python train.py --encoder_arch="vgg" --model="image VAE" --dataset="photos of plants and fungi (iNaturalist)" --train_examples=90422 --image_size=48 --crop_scale_min=0.7 --horizontal_flip=true --translate=0.06 --color_jitter=0.2 --bottleneck="kl" --downsampling_factor=8 --encoder_norm="groupnorm" --encoder_activation="relu" --encoder_weight_standardization=false --encoder_depths=[4, 9, 4] --encoder_kernel_size=3 --encoder_stem="single" --encoder_widths=[64, 128, 256] --encoder_downsampling="max" --loss="l1" --latent_channels=4 --decoder_norm="groupnorm" --decoder_activation="silu" --decoder_weight_standardization=true --decoder_widths=[64, 128, 192, 256] --decoder_blocks_per_level=1 --decoder_block="plain" --decoder_attention=false --decoder_upsampling="nearest_conv" --kl_weight=0.001 --init="trunc_normal_002" --optimizer="cautious_adamw" --lr=0.005 --beta1=0.9 --beta2=0.999 --eps=1e-10 --l1_shrink=0.03 --steps=40000 --batch_size=128 --epochs=56.6 --lr_schedule="cosine" --final_lr_fraction=0 --warmup_steps=4000 --weight_decay=0.007
Rows from block 16 of the encoder, named by matrix and row number. Each number is 500 + 50 x the weight over its row's rms, rounded and kept within 0 to 999. All counts start at 0. Numbers have three digits each. After the name is the row's rms in percent of the matrix's.
# conv: 3x3 conv (encoder.blocks.16.conv.weight, 256x256x3x3), inputs 210-219, a 3x3 kernel for each
conv.13 303:500500500500500500500500500500500500500500500500500500500500500500500500500500500500500500500500500500500500500500500500500500500500500500500500500500500500500500500500500500500500500500500500500500500500500500500500500500500500500500500500500500500500500500500500500500
conv.14 154:500500500500500500500500500500500500500500500500500500500500500500500500500500500500500500500500500500500500500500500500500500500500500500500500500500500500500500500500500500500500500500500500500500500500500500500500500500500500549500500500500500500500500500500500500500
conv.15 085:500500500500500500500500500500500500500500500500500500500500500500500500500500500500500500500500500500500500500500500500500500500500500500500500500500500500500500500500500500500500500500500500500500500500500500500500500500500500500500500500500500500500500500500500500500
conv.16 052:500500500500500500500500500500500500500500500500500500500500500500500500500500500500500500500500500500500500500500500500500500500500500500500500500500500500500500500500500500500500500500500500500500500500500500500500500500500500500500500500500500500500500500500500500500
conv.17 063:500500500500500500500500500500500500500500500500500500500500500500500500500500500500500500500500500500500500500500500500500500500500500500500500500500500500500500500500500500500500500500500500500500500500500500500500500500500500500500500500500500500500500500500500500500
conv.18 101:500500500500500500500500500500500500500500500500500500500500500500500500500500500500500500500500500500500500500500500500500500500500500500500500500500500500500500500500500500500500500500500500500500500500500500500500500500500500500500500500500500500500500500500500500500
conv.19 082:500500500500500500500500500500500500500500500500500500500500500500500500500500500500500500500500500500500500500500500500500500500500500500500500500500500500500500500500500500500500500500500500500500500500500500500500500500500500500500500500500500500500500500500500500500
conv.20 120:500500500500500500500500500500500500500500500500500500500500500500500500500500500500500500500500500500500500500500500500500500500500500500500500500500500500500500500500500500500500500500500500500500500500500500500500500500500500500500500500500500500500500500500500500500
conv.21 147:500500500500500500500500500500500500500500500500500500500500500500500500500500500500500500500500500500500500500500500500500500500500500500500500500500500500500500500500500500500500500500500500500500500500500500500500500500500500500500500500500500500500500500500500500500
conv.22 129:500500500500500500500500500500500500500500500500500500500500500500500500500500500500500500500500500500500500500500500500500500500500500500500500500500500500500500500500500500500500500500500500500500500500500500500500500500500500500500500500500500500500500500500500500500
conv.23 045:500500500500500500500500500500500500500500500500500500500500500500500500500500500500500500500500500500500500500500500500500500500500500500500500500500500500500500500500500500500500500500500500500500500500500500500500500500500500500500500500500500500500500500500500500500
conv.24 076:500500500500500500500500500500500500500500500500500500500500500500500500500500500500500500500500500500500500500500500500500500500500500500500500500500500500500500500500500500500500500500500500500500500500500500500500500500500500500500500500500500500500500500500500500500
conv.25 107:500500500500500500500500500500500500500500500500500500500500500500500500500500500500500500500500500500500500500500500500500500500500500500500500500500500500500500500500500500500500500500500500500500500500500500500500500500500500500500500500500500500500500500500500500500
conv.26 047:500500500500500500500500500500500500500500500500500500500500500500500500500500500500500500500500500500500500500500500500500500500500500500500500500500500500500500500500500500500500500500500500500500500500500500500500500500500500500500500500500500500500500500500500500500
conv.27 058:500500500500500500500500500500500500500500500500500500500500500500500500500500500500500500500500500500500500500500500500500500500500500500500500500500500500500500500500500500500500500500500500500500500500500500500500500500500500500500500500500500500500500500500500500500
conv.28 051:500500500500500500500500500500500500500500500500500500500500500500500500500500500500500500500500500500500500500500500500500500500500500500500500500500500500500500500500500500500500500500500500500500500500500500500500500500500500500500500500500500500500500500500500500500
conv.29 132:500500500500500500500500500500500500500500500500500500500500500500500500500500500500500500500500500500500500500500500500500500500500500500500500500500500500500500500500500500500500500500500500500500500500500500500500500500500500500500500500500500500500500500500500500500
conv.30 126:500500500500500500500500500500500500500500500500500500500500500500500500500500500500500500500500500500500500500500500500500500500500500500500500500500500500500500500500500500500500500500500500500500500500500500500500500500500500500500500500500500500500500500500500500500
conv.31 071:500500500500500500500500500500500500500500500500500500500500500500500500500500500500500500500500500500500500500500500500500500500500500500500500500500500500500500500500500500500500500500500500500500500500500500500500500500500500500500500500500500500500500500500500500500
conv.32 126:500500500500500500500500500500500500500500500500500500500500500500500500500500500500500500500500500500500500500500500500500500500500500500500500500500500500500500500500500500500500500500500500500500500500500500500500500500500500500500500500500500500500500500500500500500
conv.33 122:500500500500500500500500500500500500500500500500500500500500500500500500500500500500500500500500500500500500500500500500500500500500500500500500500500500500500500500500500500500500500500500500500500500500500500500500500500500500500500500500500500500500500500500500500500
conv.34 269:500500500500500500500500500500500500500500500500500500500500500500500500500500500500500500500500500500500500500500500500500500500500500500500500500500500500500500500500500500500500500500500500500500500500500500500500500500500500500500500500500500500500500500500500500500
conv.35 073:500500500500500500500500500500500500500500500500500500500500500500500500500500500500500500500500500500500500500500500500500500500500500500500500500500500500500500500500500500500500500500500500500500500500500500500500500500500500500500500500500500500500500500500500500500
conv.36 041:500500500500500500500500500500500500500500500500500500500500500500500500500500500500500500500500500500500500500500500500500500500500500500500500500500500500500500500500500500500500500500500500500500500500500500500500500500500500500500500500500500500500500500500500500500
conv.37 146:500500500500500500500500500500500500500500500500500500500500500500500500500500500500500500500500500500500500500500500500500500500500500500500500500500500500500500500500500500500500500500500500500500500500500500500500500500500500500500500500500500500500500500500500500500
conv.38 207:500500500500500500500500500500500500500500500500500500500500500500500500500500500500500500500500500500500500500500500500500500500500500500500500500500500500500500500500500500500500500500500500500500500500500500500500500500500500500500500500500500500500500500500500500500
conv.39 085:500500500500500500500500500500500500500500500500500500500500500500500500500500500500500500500500500500500500500500500500500500500500500500500500500500500500500500500500500500500500500500500500500500500500500500500500500500500500500500500500500500500500500500500500500500
conv.40 071:500500500500500500500500500500500500500500500500500500500500500500500500500500500500500500500500500500500500500500500500500500500500500500500500500500500500500500500500500500500500500500500500500500500500500500500500500500500500500500500500500500500500500500500500500500
conv.41 087:500500500500500500500500500500500500500500500500500500500500500500500500500500500500500500500500500500500500500500500500500500500500500500500500500500500500500500500500500500500500500500500500500500500500500500500500500500500500500500500500500500500500500500500500500500
conv.42 098:500500500500500500500500500500500500500500500500500500500500500500500500500500500500500500500500500500500500500500500500500500500500500500500500500500500500500500500500500500500500500500500500500500500500500500500500500500500500500500500500500500500500500500500500500500
conv.43 094:500500500500500500500500500500500500500500500500500500500500500500500500500500500500500500500500500500500500500500500500500500500500500500500500500500500500500500500500500500500500500500500500500500500500500500500500500500500500500500500500500500500500500500500500500500
conv.44 132:500500500500500500500500500500500500500500500500500500500500500500500500500500500500500500500500500500500500500500500500500500500500500500500500500500500500500500500500500500500500500500500500500500500500500500500500500500500500500500500500500500500500500500500500500500
conv.45 113:500500500500500500500500500500500500500500500500500500500500500500500500500500500500500500500500500500500500500500500500500500500500500500500500500500500500500500500500500500500500500500500500500500500500500500500500500500500500500500500500500500500500500500500500500500
conv.46 091:500500500500500500500500500500500500500500500500500500500500500500500500500500500500500500500500500500500500500500500500500500500500500500500500500500500500500500500500500500500500500500500500500500500500500500500500500500500500500500500500500500500500500500500500500500
conv.47 079:500500500500500500500500500500500500500500500500500500500500500500500500500500500500500500500500500500500500500500500500500500500500500500500500500500500500500500500500500500500500500500500500500500500500500500500500500500500500500500500500500500500500500500500500500500
conv.48 060:500500500500500500500500500500500500500500500500500500500500500500500500500500500500500500500500500500500500500500500500500500500500500500500500500500500500500500500500500500500500500500500500500500500500500500500500500500500500500500500500500500500500500500500500500500
conv.49 063:500500500500500500500500500500500500500500500500500500500500500500500500500500500500500500500500500500500500500500500500500500500500500500500500500500500500500500500500500500500500500500500500500500500500500500500500500500500500500500500500500500500500500500500500500500
conv.50 058:500500500500500500500500500500500500500500500500500500500500500500500500500500500500500500500500500500500500500500500500500500500500500500500500500500500500500500500500500500500500500500500500500500500500500500500500500500500500500500500500500500500500500500500500500500
conv.51 059:500500500500500500500500500500500500500500500500500500500500500500500500500500500500500500500500500500500500500500500500500500500500500500500500500500500500500500500500500500500500500500500500500500500500500500500500500500500500500500500500500500500500500500500500500500
conv.52 048:500500500500500500500500500500500500500500500500500500500500500500500500500500500500500500500500500500500500500500500500500500500500500500500500500500500500500500500500500500500500500500500500500500500500500500500500500500500500500500500500500500500500500500500500500500
conv.53 081:500500500500500500500500500500500500500500500500500500500500500500500500500500500500500500500500500500500500500500500500500500500500500500500500500500500500500500500500500500500500500500500500500500500500500500500500500500500500500500500500500500500500500500500500500500
conv.54 075:500500500500500500500500500500500500500500500500500500500500500500500500500500500500500500500500500500500500500500500500500500500500500500500500500500500500500500500500500500500500500500500500500500500500500500500500500500500500500500500500500500500500500500500500500500
conv.55 046:500500500500500500500500500500500500500500500500500500500500500500500500500500500500500500500500500500500500500500500500500500500500500500500500500500500500500500500500500500500500500500500500500500500500500500500500500500500500500500500500500500500500500500500500500500
conv.56 093:500500500500500500500500500500500500500500500500500500500500500500500500500500500500500500500500500500500500500500500500500500500500500500500500500500500500500500500500500500500500500500500500500500500500500500500500500500500500500500500500500500500500500500500500500500
conv.57 060:500500500500500500500500500500500500500500500500500500500500500500500500500500500500500500500500500500500500500500500500500500500500500500500500500500500500500500500500500500500500500500500500500500500500500500500500500500500500500500500500500500500500500500500500500500
conv.58 060:500500500500500500500500500500500500500500500500500500500500500500500500500500500500500500500500500500500500500500500500500500500500500500500500500500500500500500500500500500500500500500500500500500500500500500500500500500500500500500500500500500500500500500500500500500
conv.59 115:500500500500500500500500500500500500500500500500500500500500500500500500500500500500500500500500500500500500500500500500500500500500500500500500500500500500500500500500500500500500500500500500500500500500500500500500500500500500500500500500500500500500500500500500500500
conv.60 040:500500500500500500500500500500500500500500500500500500500500500500500500500500500500500500500500500500500500500500500500500500500500500500500500500500500500500500500500500500500500500500500500500500500500500500500500500500500500500500500500500500500500500500500500500500
conv.61 096:500500500500500500500500500500500500500500500500500500500500500500500500500500500500500500500500500500500500500500500500500500500500500500500500500500500500500500500500500500500500500500500500500500500500500500500500500500500500500500500500500500500500500500500500500500
conv.62 135:500500500500500500500500500500500500500500500500500500500500500500500500500500500500500500500500500500500500500500500500500500500500500500500500500500500500500500500500500500500500500500500500500500500500500500500500500500500500500500500500500500500500500500500500500500
conv.63 068:500500500500500500500500500500500500500500500500500500500500500500500500500500500500500500500500500500500500500500500500500500500500500500500500500500500500500500500500500500500500500500500500500500500500500500500500500500500500500500500500500500500500500500500500500500
conv.67 019:500500500500500500500500500500500500500500500500500500500500500500500500500500500500500500500500500500500500500500500500500500500500500500500500500500500500500500500500500500500500500500500500500500500500500500500500500500500500500500500500500500500500500500500500500500
conv.69 020:500500500500500500500500500500500500500500500500500500500500500500500500500500500500500500500500500500500500500500500500500500500500500500500500500500500500500500500500500500500500500500500500500500500500500500500500500500500500500500500500500500500500500500500500500500
conv.70 008:500500500500500500500500500500500500500500500500500500500500500500500500500500500500500500500500500500500500500500500500500500500500500500500500500500500500500500500500500500500500500500500500500500500500500500500500500500500500500500500500500500500500500500500500500500
conv.71 010:500500500500500500500500500500500500500500500500500500500500500500500500500500500500500500500500500500500500500500500500500500500500500500500500500500500500500500500500500500500500500500500500500500500500500500500500500500500500500500500500500500500500500500500500500500
conv.73 010:500500500500500500500500500500500500500500500500500500500500500500500500500500500500500500500500500500500500500500500500500500500500500500500500500500500500500500500500500500500500500500500500500500500500500500500500500500500500500500500500500500500500500500500500500500
conv.74 007:500500500500500500500500500500500500500500500500500500500500500500500500500500500500500500500500500500500500500500500500500500500500500500500500500500500500500500500500500500500500500500500500500500500500500500500500500500500500500500500500500500500500500500500500500500
conv.75 088:500500500500500500500500500500500500500500500500500500500500500500500500500500500500500500500500500500500500500500500500500500500500500500500500500500500500500500500500500500500500500500500500500500500500500500500500500500500500500500500500500500500500500500500500500500
conv.76 013:500500500500500500500500500500500500500500500500500500500500500500500500500500500500500500500500500500500500500500500500500500500500500500500500500500500500500500500500500500500500500500500500500500500500500500500500500500500500500500500500500500500500500500500500500500
conv.80 086:500500500500500500500500500500500500500500500500500500500500500500500500500500500500500500500500500500500500500500500500500500500500500500500500500500500500500500500500500500500500500500500500500500500500500500500500500500500500500500500500500500500500500500500500500500
conv.81 089:500500500500500500500500500500500500500500500500500500500500500500500500500500500500500500500500500500500500500500500500500500500500500500500500500500500500500500500500500500500500500500500500500500500500500500500500500500500500500500500500500500500500500500500500500500
conv.82 053:500500500500500500500500500500500500500500500500500500500500500500500500500500500500500500500500500500500500500500500500500500500500500500500500500500500500500500500500500500500500500500500500500500500500500500500500500500500500500500500500500500500500500500500500500500
conv.83 050:500500500500500500500500500500500500500500500500500500500500500500500500500500500500500500500500500500500500500500500500500500500500500500500500500500500500500500500500500500500500500500500500500500500500500500500500500500500500500500500500500500500500500500500500500500
conv.84 063:500500500500500500500500500500500500500500500500500500500500500500500500500500500500500500500500500500500500500500500500500500500500500500500500500500500500500500500500500500500500500500500500500500500500500500500500500500500500500500500500500500500500500500500500500500
conv.85 054:500500500500500500500500500500500500500500500500500500500500500500500500500500500500500500500500500500500500500500500500500500500500500500500500500500500500500500500500500500500500500500500500500500500500500500500500500500500500500500500500500500500500500500500500500500
conv.86 083:500500500500500500500500500500500500500500500500500500500500500500500500500500500500500500500500500500500500500500500500500500500500500500500500500500500500500500500500500500500500500500500500500500500500500500500500500500500500500500500500500500500500500500500500500500
conv.87 096:500500500500500500500500500500500500500500500500500500500500500500500500500500500500500500500500500500500500500500500500500500500500500500500500500500500500500500500500500500500500500500500500500500500500500500500500500500500500500500500500500500500500500500500500500500
conv.88 059:500500500500500500500500500500500500500500500500500500500500500500500500500500500500500500500500500500500500500500500500500500500500500500500500500500500500500500500500500500500500500500500500500500500500500500500500500500500500500500500500500500500500500500500500500500
conv.89 087:500500500500500500500500500500500500500500500500500500500500500500500500500500500500500500500500500500500500500500500500500500500500500500500500500500500500500500500500500500500500500500500500500500500500500500500500500500500500500500500500500500500500500500500500500500
conv.90 052:500500500500500500500500500500500500500500500500500500500500500500500500500500500500500500500500500500500500500500500500500500500500500500500500500500500500500500500500500500500500500500500500500500500500500500500500500500500500500500500500500500500500500500500500500500
conv.91 075:500500500500500500500500500500500500500500500500500500500500500500500500500500500500500500500500500500500500500500500500500500500500500500500500500500500500500500500500500500500500500500500500500500500500500500500500500500500500500500500500500500500500500500500500500500
conv.92 093:500500500500500500500500500500500500500500500500500500500500500500500500500500500500500500500500500500500500500500500500500500500500500500500500500500500500500500500500500500500500500500500500500500500500500500500500500500500500500500500500500500500500500500500500500500
conv.93 060:500500500500500500500500500500500500500500500500500500500500500500500500500500500500500500500500500500500500500500500500500500500500500500500500500500500500500500500500500500500500500500500500500500500500500500500500500500500500500500500500500500500500500500500500500500
conv.94 057:500500500500500500500500500500500500500500500500500500500500500500500500500500500500500500500500500500500500500500500500500500500500500500500500500500500500500500500500500500500500500500500500500500500500500500500500500500500500500500500500500500500500500500500500500500
conv.95 078:500500500500500500500500500500500500500500500500500500500500500500500500500500500500500500500500500500500500500500500500500500500500500500500500500500500500500500500500500500500500500500500500500500500500500500500500500500500500500500500500500500500500500500500500500500
conv.96 097:500500500500500500500500500500500500500500500500500500500500500500500500500500500500500500500500500500500500500500500500500500500500500500500500500500500500500500500500500500500500500500500500500500500500500500500500500500500500500500500500500500500500500500500500500500
conv.97 091:500500500500500500500500500500500500500500500500500500500500500500500500500500500500500500500500500500500500500500500500500500500500500500500500500500500500500500500500500500500500500500500500500500500500500500500500500500500500500500500500500500500500500500500500500500
conv.98 082:500500500500500500500500500500500500500500500500500500500500500500500500500500500500500500500500500500500500500500500500500500500500500500500500500500500500500500500500500500500500500500500500500500500500500500500500500500500500500500500500500500500500500500500500500500
conv.99 093:500500500500500500500500500500500500500500500500500500500500500500500500500500500500500500500500500500500500500500500500500500500500500500500500500500500500500500500500500500500500500500500500500500500500500500500500500500500500500500500500500500500500500500500500500500
conv.100 091:500500500500500500500500500500500500500500500500500500500500500500500500500500500500500500500500500500500500500500500500500500500500500500500500500500500500500500500500500500500500500500500500500500500500500500500500500500500500500500500500500500500500500500500500500500
conv.101 080:500500500500500500500500500500500500500500500500500500500500500500500500500500500500500500500500500500500500500500500500500500500500500500500500500500500500500500500500500500500500500500500500500500500500500500500500500500500500500500500500500500500500500500500500500500
conv.102 105:500500500500500500500500500500500500500500500500500500500500500500500500500500500500500500500500500500500500500500500500500500500500500500500500500500500500500500500500500500500500500500500500500500500500500500500500500500500500500500500500500500500500500500500500500500
conv.103 099:500500500500500500500500500500500500500500500500500500500500500500500500500500500500500500500500500500500500500500500500500500500500500500500500500500500500500500500500500500500500500500500500500500500500500500500500500500500500500500500500500500500500500500500500500500
conv.104 087:500500500500500500500500500500500500500500500500500500500500500500500500500500500500500500500500500500500500500500500500500500500500500500500500500500500500500500500500500500500500500500500500500500500500500500500500500500500500500500500500500500500500500500500500500500
conv.105 093:500500500500500500500500500500500500500500500500500500500500500500500500500500500500500500500500500500500500500500500500500500500500500500500500500500500500500500500500500500500500500500500500500500500500500500500500500500500500500500500500500500500500500500500500500500
conv.106 097:500500500500500500500500500500500500500500500500500500500500500500500500500500500500500500500500500500500500500500500500500500500500500500500500500500500500500500500500500500500500500500500500500500500500500500500500500500500500500500500500500500500500500500500500500500
conv.107 093:500500500500500500500500500500500500500500500500500500500500500500500500500500500500500500500500500500500500500500500500500500500500500500500500500500500500500500500500500500500500500500500500500500500500500500500500500500500500500500500500500500500500500500500500500500
conv.108 517:500500500500500500500500500500500500500500500500500500500500500500500500500500500500500500500500500500500500500500500500500500500500500500500500500500500500500500500500500500500500500500500500500500500500500500500500500500500500500500500500500500500500500500500500500500
conv.109 157:500500500500500500500500500500500500500500500500500500500500500500500500500500500500500500500500500500500500500500500500500500500500500500500500500500500500500500500500500500500500500500500500500500500500500500500500500500500500500500500500500500500500500500500500500500
conv.110 189:500500500500500500500500500500500500500500500500500500500500500500500500500500500500500500500500500500500500500500500500500500500500500500500500500500500500500500500500500500500500500500500500500500500500500500500500500500500500699500500500500500500500500500500500500500
conv.111 145:500500500500500500500500500500500500500500500500500500500500500500500500500500500500500500500500500500500500500500500500500500500500500500500500500500500500500500500500500500500500500500500500500500500500500500500500500500500500500500500500500500500500500500500500500500
conv.112 015:500500500500500500500500500500500500500500500500500500500500500500500500500500500500500500500500500500500500500500500500500500500500500500500500500500500500500500500500500500500500500500500500500500500500500500500500500500500500500500500500500500500500500500500500500500
conv.113 007:500500500500500500500500500500500500500500500500500500500500500500500500500500500500500500500500500500500500500500500500500500500500500500500500500500500500500500500500500500500500500500500500500500500500500500500500500500500500500500500500500500500500500500500500500500
conv.114 007:500500500500500500500500500500500500500500500500500500500500500500500500500500500500500500500500500500500500500500500500500500500500500500500500500500500500500500500500500500500500500500500500500500500500500500500500500500500500500500500500500500500500500500500500500500
conv.115 029:500500500500500500500500500500500500500500500500500500500500500500500500500500500500500500500500500500500500500500500500500500500500500500500500500500500500500500500500500500500500500500500500500500500500500500500500500500500500500500500500500500500500500500500500500500
conv.117 012:500500500500500500500500500500500500500500500500500500500500500500500500500500500500500500500500500500500500500500500500500500500500500500500500500500500500500500500500500500500500500500500500500500500500500500500500500500500500500500500500500500500500500500500500500500
conv.118 006:500500500500500500500500500500500500500500500500500500500500500500500500500500500500500500500500500500500500500500500500500500500500500500500500500500500500500500500500500500500500500500500500500500500500500500500500500500500500500500500500500500500500500500500500500500
conv.119 005:500500500500500500500500500500500500500500500500500500500500500500500500500500500500500500500500500500500500500500500500500500500500500500500500500500500500500500500500500500500500500500500500500500500500500500500500500500500500500500500500500500500500500500500500500500
conv.120 005:500500500500500500500500500500500500500500500500500500500500500500500500500500500500500500500500500500500500500500500500500500500500500500500500500500500500500500500500500500500500500500500500500500500500500500500500500500500500500500500500500500500500500500500500500500
conv.121 048:500500500500500500500500500500500500500500500500500500500500500500500500500500500500500500500500500500500500500500500500500500500500500500500500500500500500500500500500500500500500500500500500500500500500500500500500500500500500500500500500500500500500500500500500500500
conv.122 013:500500500500500500500500500500500500500500500500500500500500500500500500500500500500500500500500500500500500500500500500500500500500500500500500500500500500500500500500500500500500500500500500500500500500500500500500500500500500500500500500500500500500500500500500500500
conv.123 012:500500500500500500500500500500500500500500500500500500500500500500500500500500500500500500500500500500500500500500500500500500500500500500500500500500500500500500500500500500500500500500500500500500500500500500500500500500500500500500500500500500500500500500500500500500
conv.124 006:500500500500500500500500500500500500500500500500500500500500500500500500500500500500500500500500500500500500500500500500500500500500500500500500500500500500500500500500500500500500500500500500500500500500500500500500500500500500500500500500500500500500500500500500500500
conv.125 005:500500500500500500500500500500500500500500500500500500500500500500500500500500500500500500500500500500500500500500500500500500500500500500500500500500500500500500500500500500500500500500500500500500500500500500500500500500500500500500500500500500500500500500500500500500
conv.126 044:500500500500500500500500500500500500500500500500500500500500500500500500500500500500500500500500500500500500500500500500500500500500500500500500500500500500500500500500500500500500500500500500500500500500500500500500500500500500500500500500500500500500500500500500500500
conv.127 010:500500500500500500500500500500500500500500500500500500500500500500500500500500500500500500500500500500500500500500500500500500500500500500500500500500500500500500500500500500500500500500500500500500500500500500500500500500500500500500500500500500500500500500500500500500
conv.128 011:500500500500500500500500500500500500500500500500500500500500500500500500500500500500500500500500500500500500500500500500500500500500500500500500500500500500500500500500500500500500500500500500500500500500500500500500500500500500500500500500500500500500500500500500500500
conv.129 011:500500500500500500500500500500500500500500500500500500500500500500500500500500500500500500500500500500500500500500500500500500500500500500500500500500500500500500500500500500500500500500500500500500500500500500500500500500500500500500500500500500500500500500500500500500
conv.130 011:500500500500500500500500500500500500500500500500500500500500500500500500500500500500500500500500500500500500500500500500500500500500500500500500500500500500500500500500500500500500500500500500500500500500500500500500500500500500500500500500500500500500500500500500500500
conv.131 014:500500500500500500500500500500500500500500500500500500500500500500500500500500500500500500500500500500500500500500500500500500500500500500500500500500500500500500500500500500500500500500500500500500500500500500500500500500500500500500500500500500500500500500500500500500
conv.132 052:500500500500500500500500500500500500500500500500500500500500500500500500500500500500500500500500500500500500500500500500500500500500500500500500500500500500500500500500500500500500500500500500500500500500500500500500500500500500500500500500500500500500500500500500500500
conv.133 011:500500500500500500500500500500500500500500500500500500500500500500500500500500500500500500500500500500500500500500500500500500500500500500500500500500500500500500500500500500500500500500500500500500500500500500500500500500500500500500500500500500500500500500500500500500
conv.134 010:500500500500500500500500500500500500500500500500500500500500500500500500500500500500500500500500500500500500500500500500500500500500500500500500500500500500500500500500500500500500500500500500500500500500500500500500500500500500500500500500500500500500500500500500500500
conv.135 011:500500500500500500500500500500500500500500500500500500500500500500500500500500500500500500500500500500500500500500500500500500500500500500500500500500500500500500500500500500500500500500500500500500500500500500500500500500500500500500500500500500500500500500500500500500
conv.136 011:500500500500500500500500500500500500500500500500500500500500500500500500500500500500500500500500500500500500500500500500500500500500500500500500500500500500500500500500500500500500500500500500500500500500500500500500500500500500500500500500500500500500500500500500500500
conv.137 013:500500500500500500500500500500500500500500500500500500500500500500500500500500500500500500500500500500500500500500500500500500500500500500500500500500500500500500500500500500500500500500500500500500500500500500500500500500500500500500500500500500500500500500500500500500
conv.138 011:500500500500500500500500500500500500500500500500500500500500500500500500500500500500500500500500500500500500500500500500500500500500500500500500500500500500500500500500500500500500500500500500500500500500500500500500500500500500500500500500500500500500500500500500500500
conv.139 010:500500500500500500500500500500500500500500500500500500500500500500500500500500500500500500500500500500500500500500500500500500500500500500500500500500500500500500500500500500500500500500500500500500500500500500500500500500500500500500500500500500500500500500500500500500
conv.140 008:500500500500500500500500500500500500500500500500500500500500500500500500500500500500500500500500500500500500500500500500500500500500500500500500500500500500500500500500500500500500500500500500500500500500500500500500500500500500500500500500500500500500500500500500500500
conv.141 015:500500500500500500500500500500500500500500500500500500500500500500500500500500500500500500500500500500500500500500500500500500500500500500500500500500500500500500500500500500500500500500500500500500500500500500500500500500500500500500500500500500500500500500500500500500
conv.142 011:500500500500500500500500500500500500500500500500500500500500500500500500500500500500500500500500500500500500500500500500500500500500500500500500500500500500500500500500500500500500500500500500500500500500500500500500500500500500500500500500500500500500500500500500500500
conv.143 007:500500500500500500500500500500500500500500500500500500500500500500500500500500500500500500500500500500500500500500500500500500500500500500500500500500500500500500500500500500500500500500500500500500500500500500500500500500500500500500500500500500500500500500500500500500
conv.144 426:500500500500500500500500500500500500500500500500500500500500500500500500500500500500500500500500500500500500500500500500500500500500500500500500500500500500500500500500500500500500500500500500500500500500500500500500500500500500500500500500500500500500500500500500500500
conv.145 100:500500500500500500500500500500500500500500500500500500500500500500500500500500500500500500500500500500500500500500500500500500500500500500500500500500500500500500500500500500500500500500500500500500500500500500500500500500500500500500500500500500500500500500500500500500
conv.146 116:500500500500500500500500500500500500500500500500500500500500500500500500500500500500500500500500500500500500500500500500500500500500500500500500500500500500500500500500500500500500500500500500500500500500500500500500500500500500500500500500500500500500500500500500500500
conv.147 127:500500500500500500500500500500500500500500500500500500500500500500500500500500500500500500500500500500500500500500500500500500500500500500500500500500500500500500500500500500500500500500500500500500500500500500500500500500500500500500500500500500500500500500500500500500
conv.148 076:500500500500500500500500500500500500500500500500500500500500500500500500500500500500500500500500500500500500500500500500500500500500500500500500500500500500500500500500500500500500500500500500500500500500500500500500500500500500500500500500500500500500500500500500500500
conv.149 117:500500500500500500500500500500500500500500500500500500500500500500500500500500500500500500500500500500500500500500500500500500500500500500500500500500500500500500500500500500500500500500500500500500500500500500500500500500500500500500500500500500500500500500500500500500
conv.150 095:500500500500500500500500500500500500500500500500500500500500500500500500500500500500500500500500500500500500500500500500500500500500500500500500500500500500500500500500500500500500500500500500500500500500500500500500500500500500500500500500500500500500500500500500500500
conv.151 118:500500500500500500500500500500500500500500500500500500500500500500500500500500500500500500500500500500500500500500500500500500500500500500500500500500500500500500500500500500500500500500500500500500500500500500500500500500500500500500500500500500500500500500500500500500
conv.152 114:500500500500500500500500500500500500500500500500500500500500500500500500500500500500500500500500500500500500500500500500500500500500500500500500500500500500500500500500500500500500500500500500500500500500500500500500500500500500500500500500500500500500500500500500500500
conv.153 105:500500500500500500500500500500500500500500500500500500500500500500500500500500500500500500500500500500500500500500500500500500500500500500500500500500500500500500500500500500500500500500500500500500500500500500500500500500500500500500500500500500500500500500500500500500
conv.154 103:500500500500500500500500500500500500500500500500500500500500500500500500500500500500500500500500500500500500500500500500500500500500500500500500500500500500500500500500500500500500500500500500500500500500500500500500500500500500500500500500500500500500500500500500500500
conv.155 108:500500500500500500500500500500500500500500500500500500500500500500500500500500500500500500500500500500500500500500500500500500500500500500500500500500500500500500500500500500500500500500500500500500500500500500500500500500500500500500500500500500500500500500500500500500
conv.156 095:500500500500500500500500500500500500500500500500500500500500500500500500500500500500500500500500500500500500500500500500500500500500500500500500500500500500500500500500500500500500500500500500500500500500500500500500500500500500500500500500500500500500500500500500500500
conv.157 117:500500500500500500500500500500500500500500500500500500500500500500500500500500500500500500500500500500500500500500500500500500500500500500500500500500500500500500500500500500500500500500500500500500500500500500500500500500500500500500500500500500500500500500500500500500
conv.158 322:500500500500500500500500500500500500500500500500500500500500500500500500500500500500500500500500500500500500500500500500500500500500500500500500500500500500500500500500500500500500500500500500500500500500500500500500500500500500500500500500500500500500500500500500500500
conv.159 347:500500500500500500500500500500500500500500500500500500500500500500500500500500500500500500500500500500500500500500500500500500500500500500500500500500500500500500500500500500500500500500500500500500500500500500500500500500500500594500500500500500500500500500500500500500
conv.160 104:500500500500500500500500500500500500500500500500500500500500500500500500500500500500500500500500500500500500500500500500500500500500500500500500500500500500500500500500500500500500500500500500500500500500500500500500500500500500500500500500500500500500500500500500500500
conv.161 109:500500500500500500500500500500500500500500500500500500500500500500500500500500500500500500500500500500500500500500500500500500500500500500500500500500500500500500500500500500500500500500500500500500500500500500500500500500500500500500500500500500500500500500500500500500
conv.162 116:500500500500500500500500500500500500500500500500500500500500500500500500500500500500500500500500500500500500500500500500500500500500500500500500500500500500500500500500500500500500500500500500500500500500500500500500500500500500500500500500500500500500500500500500500500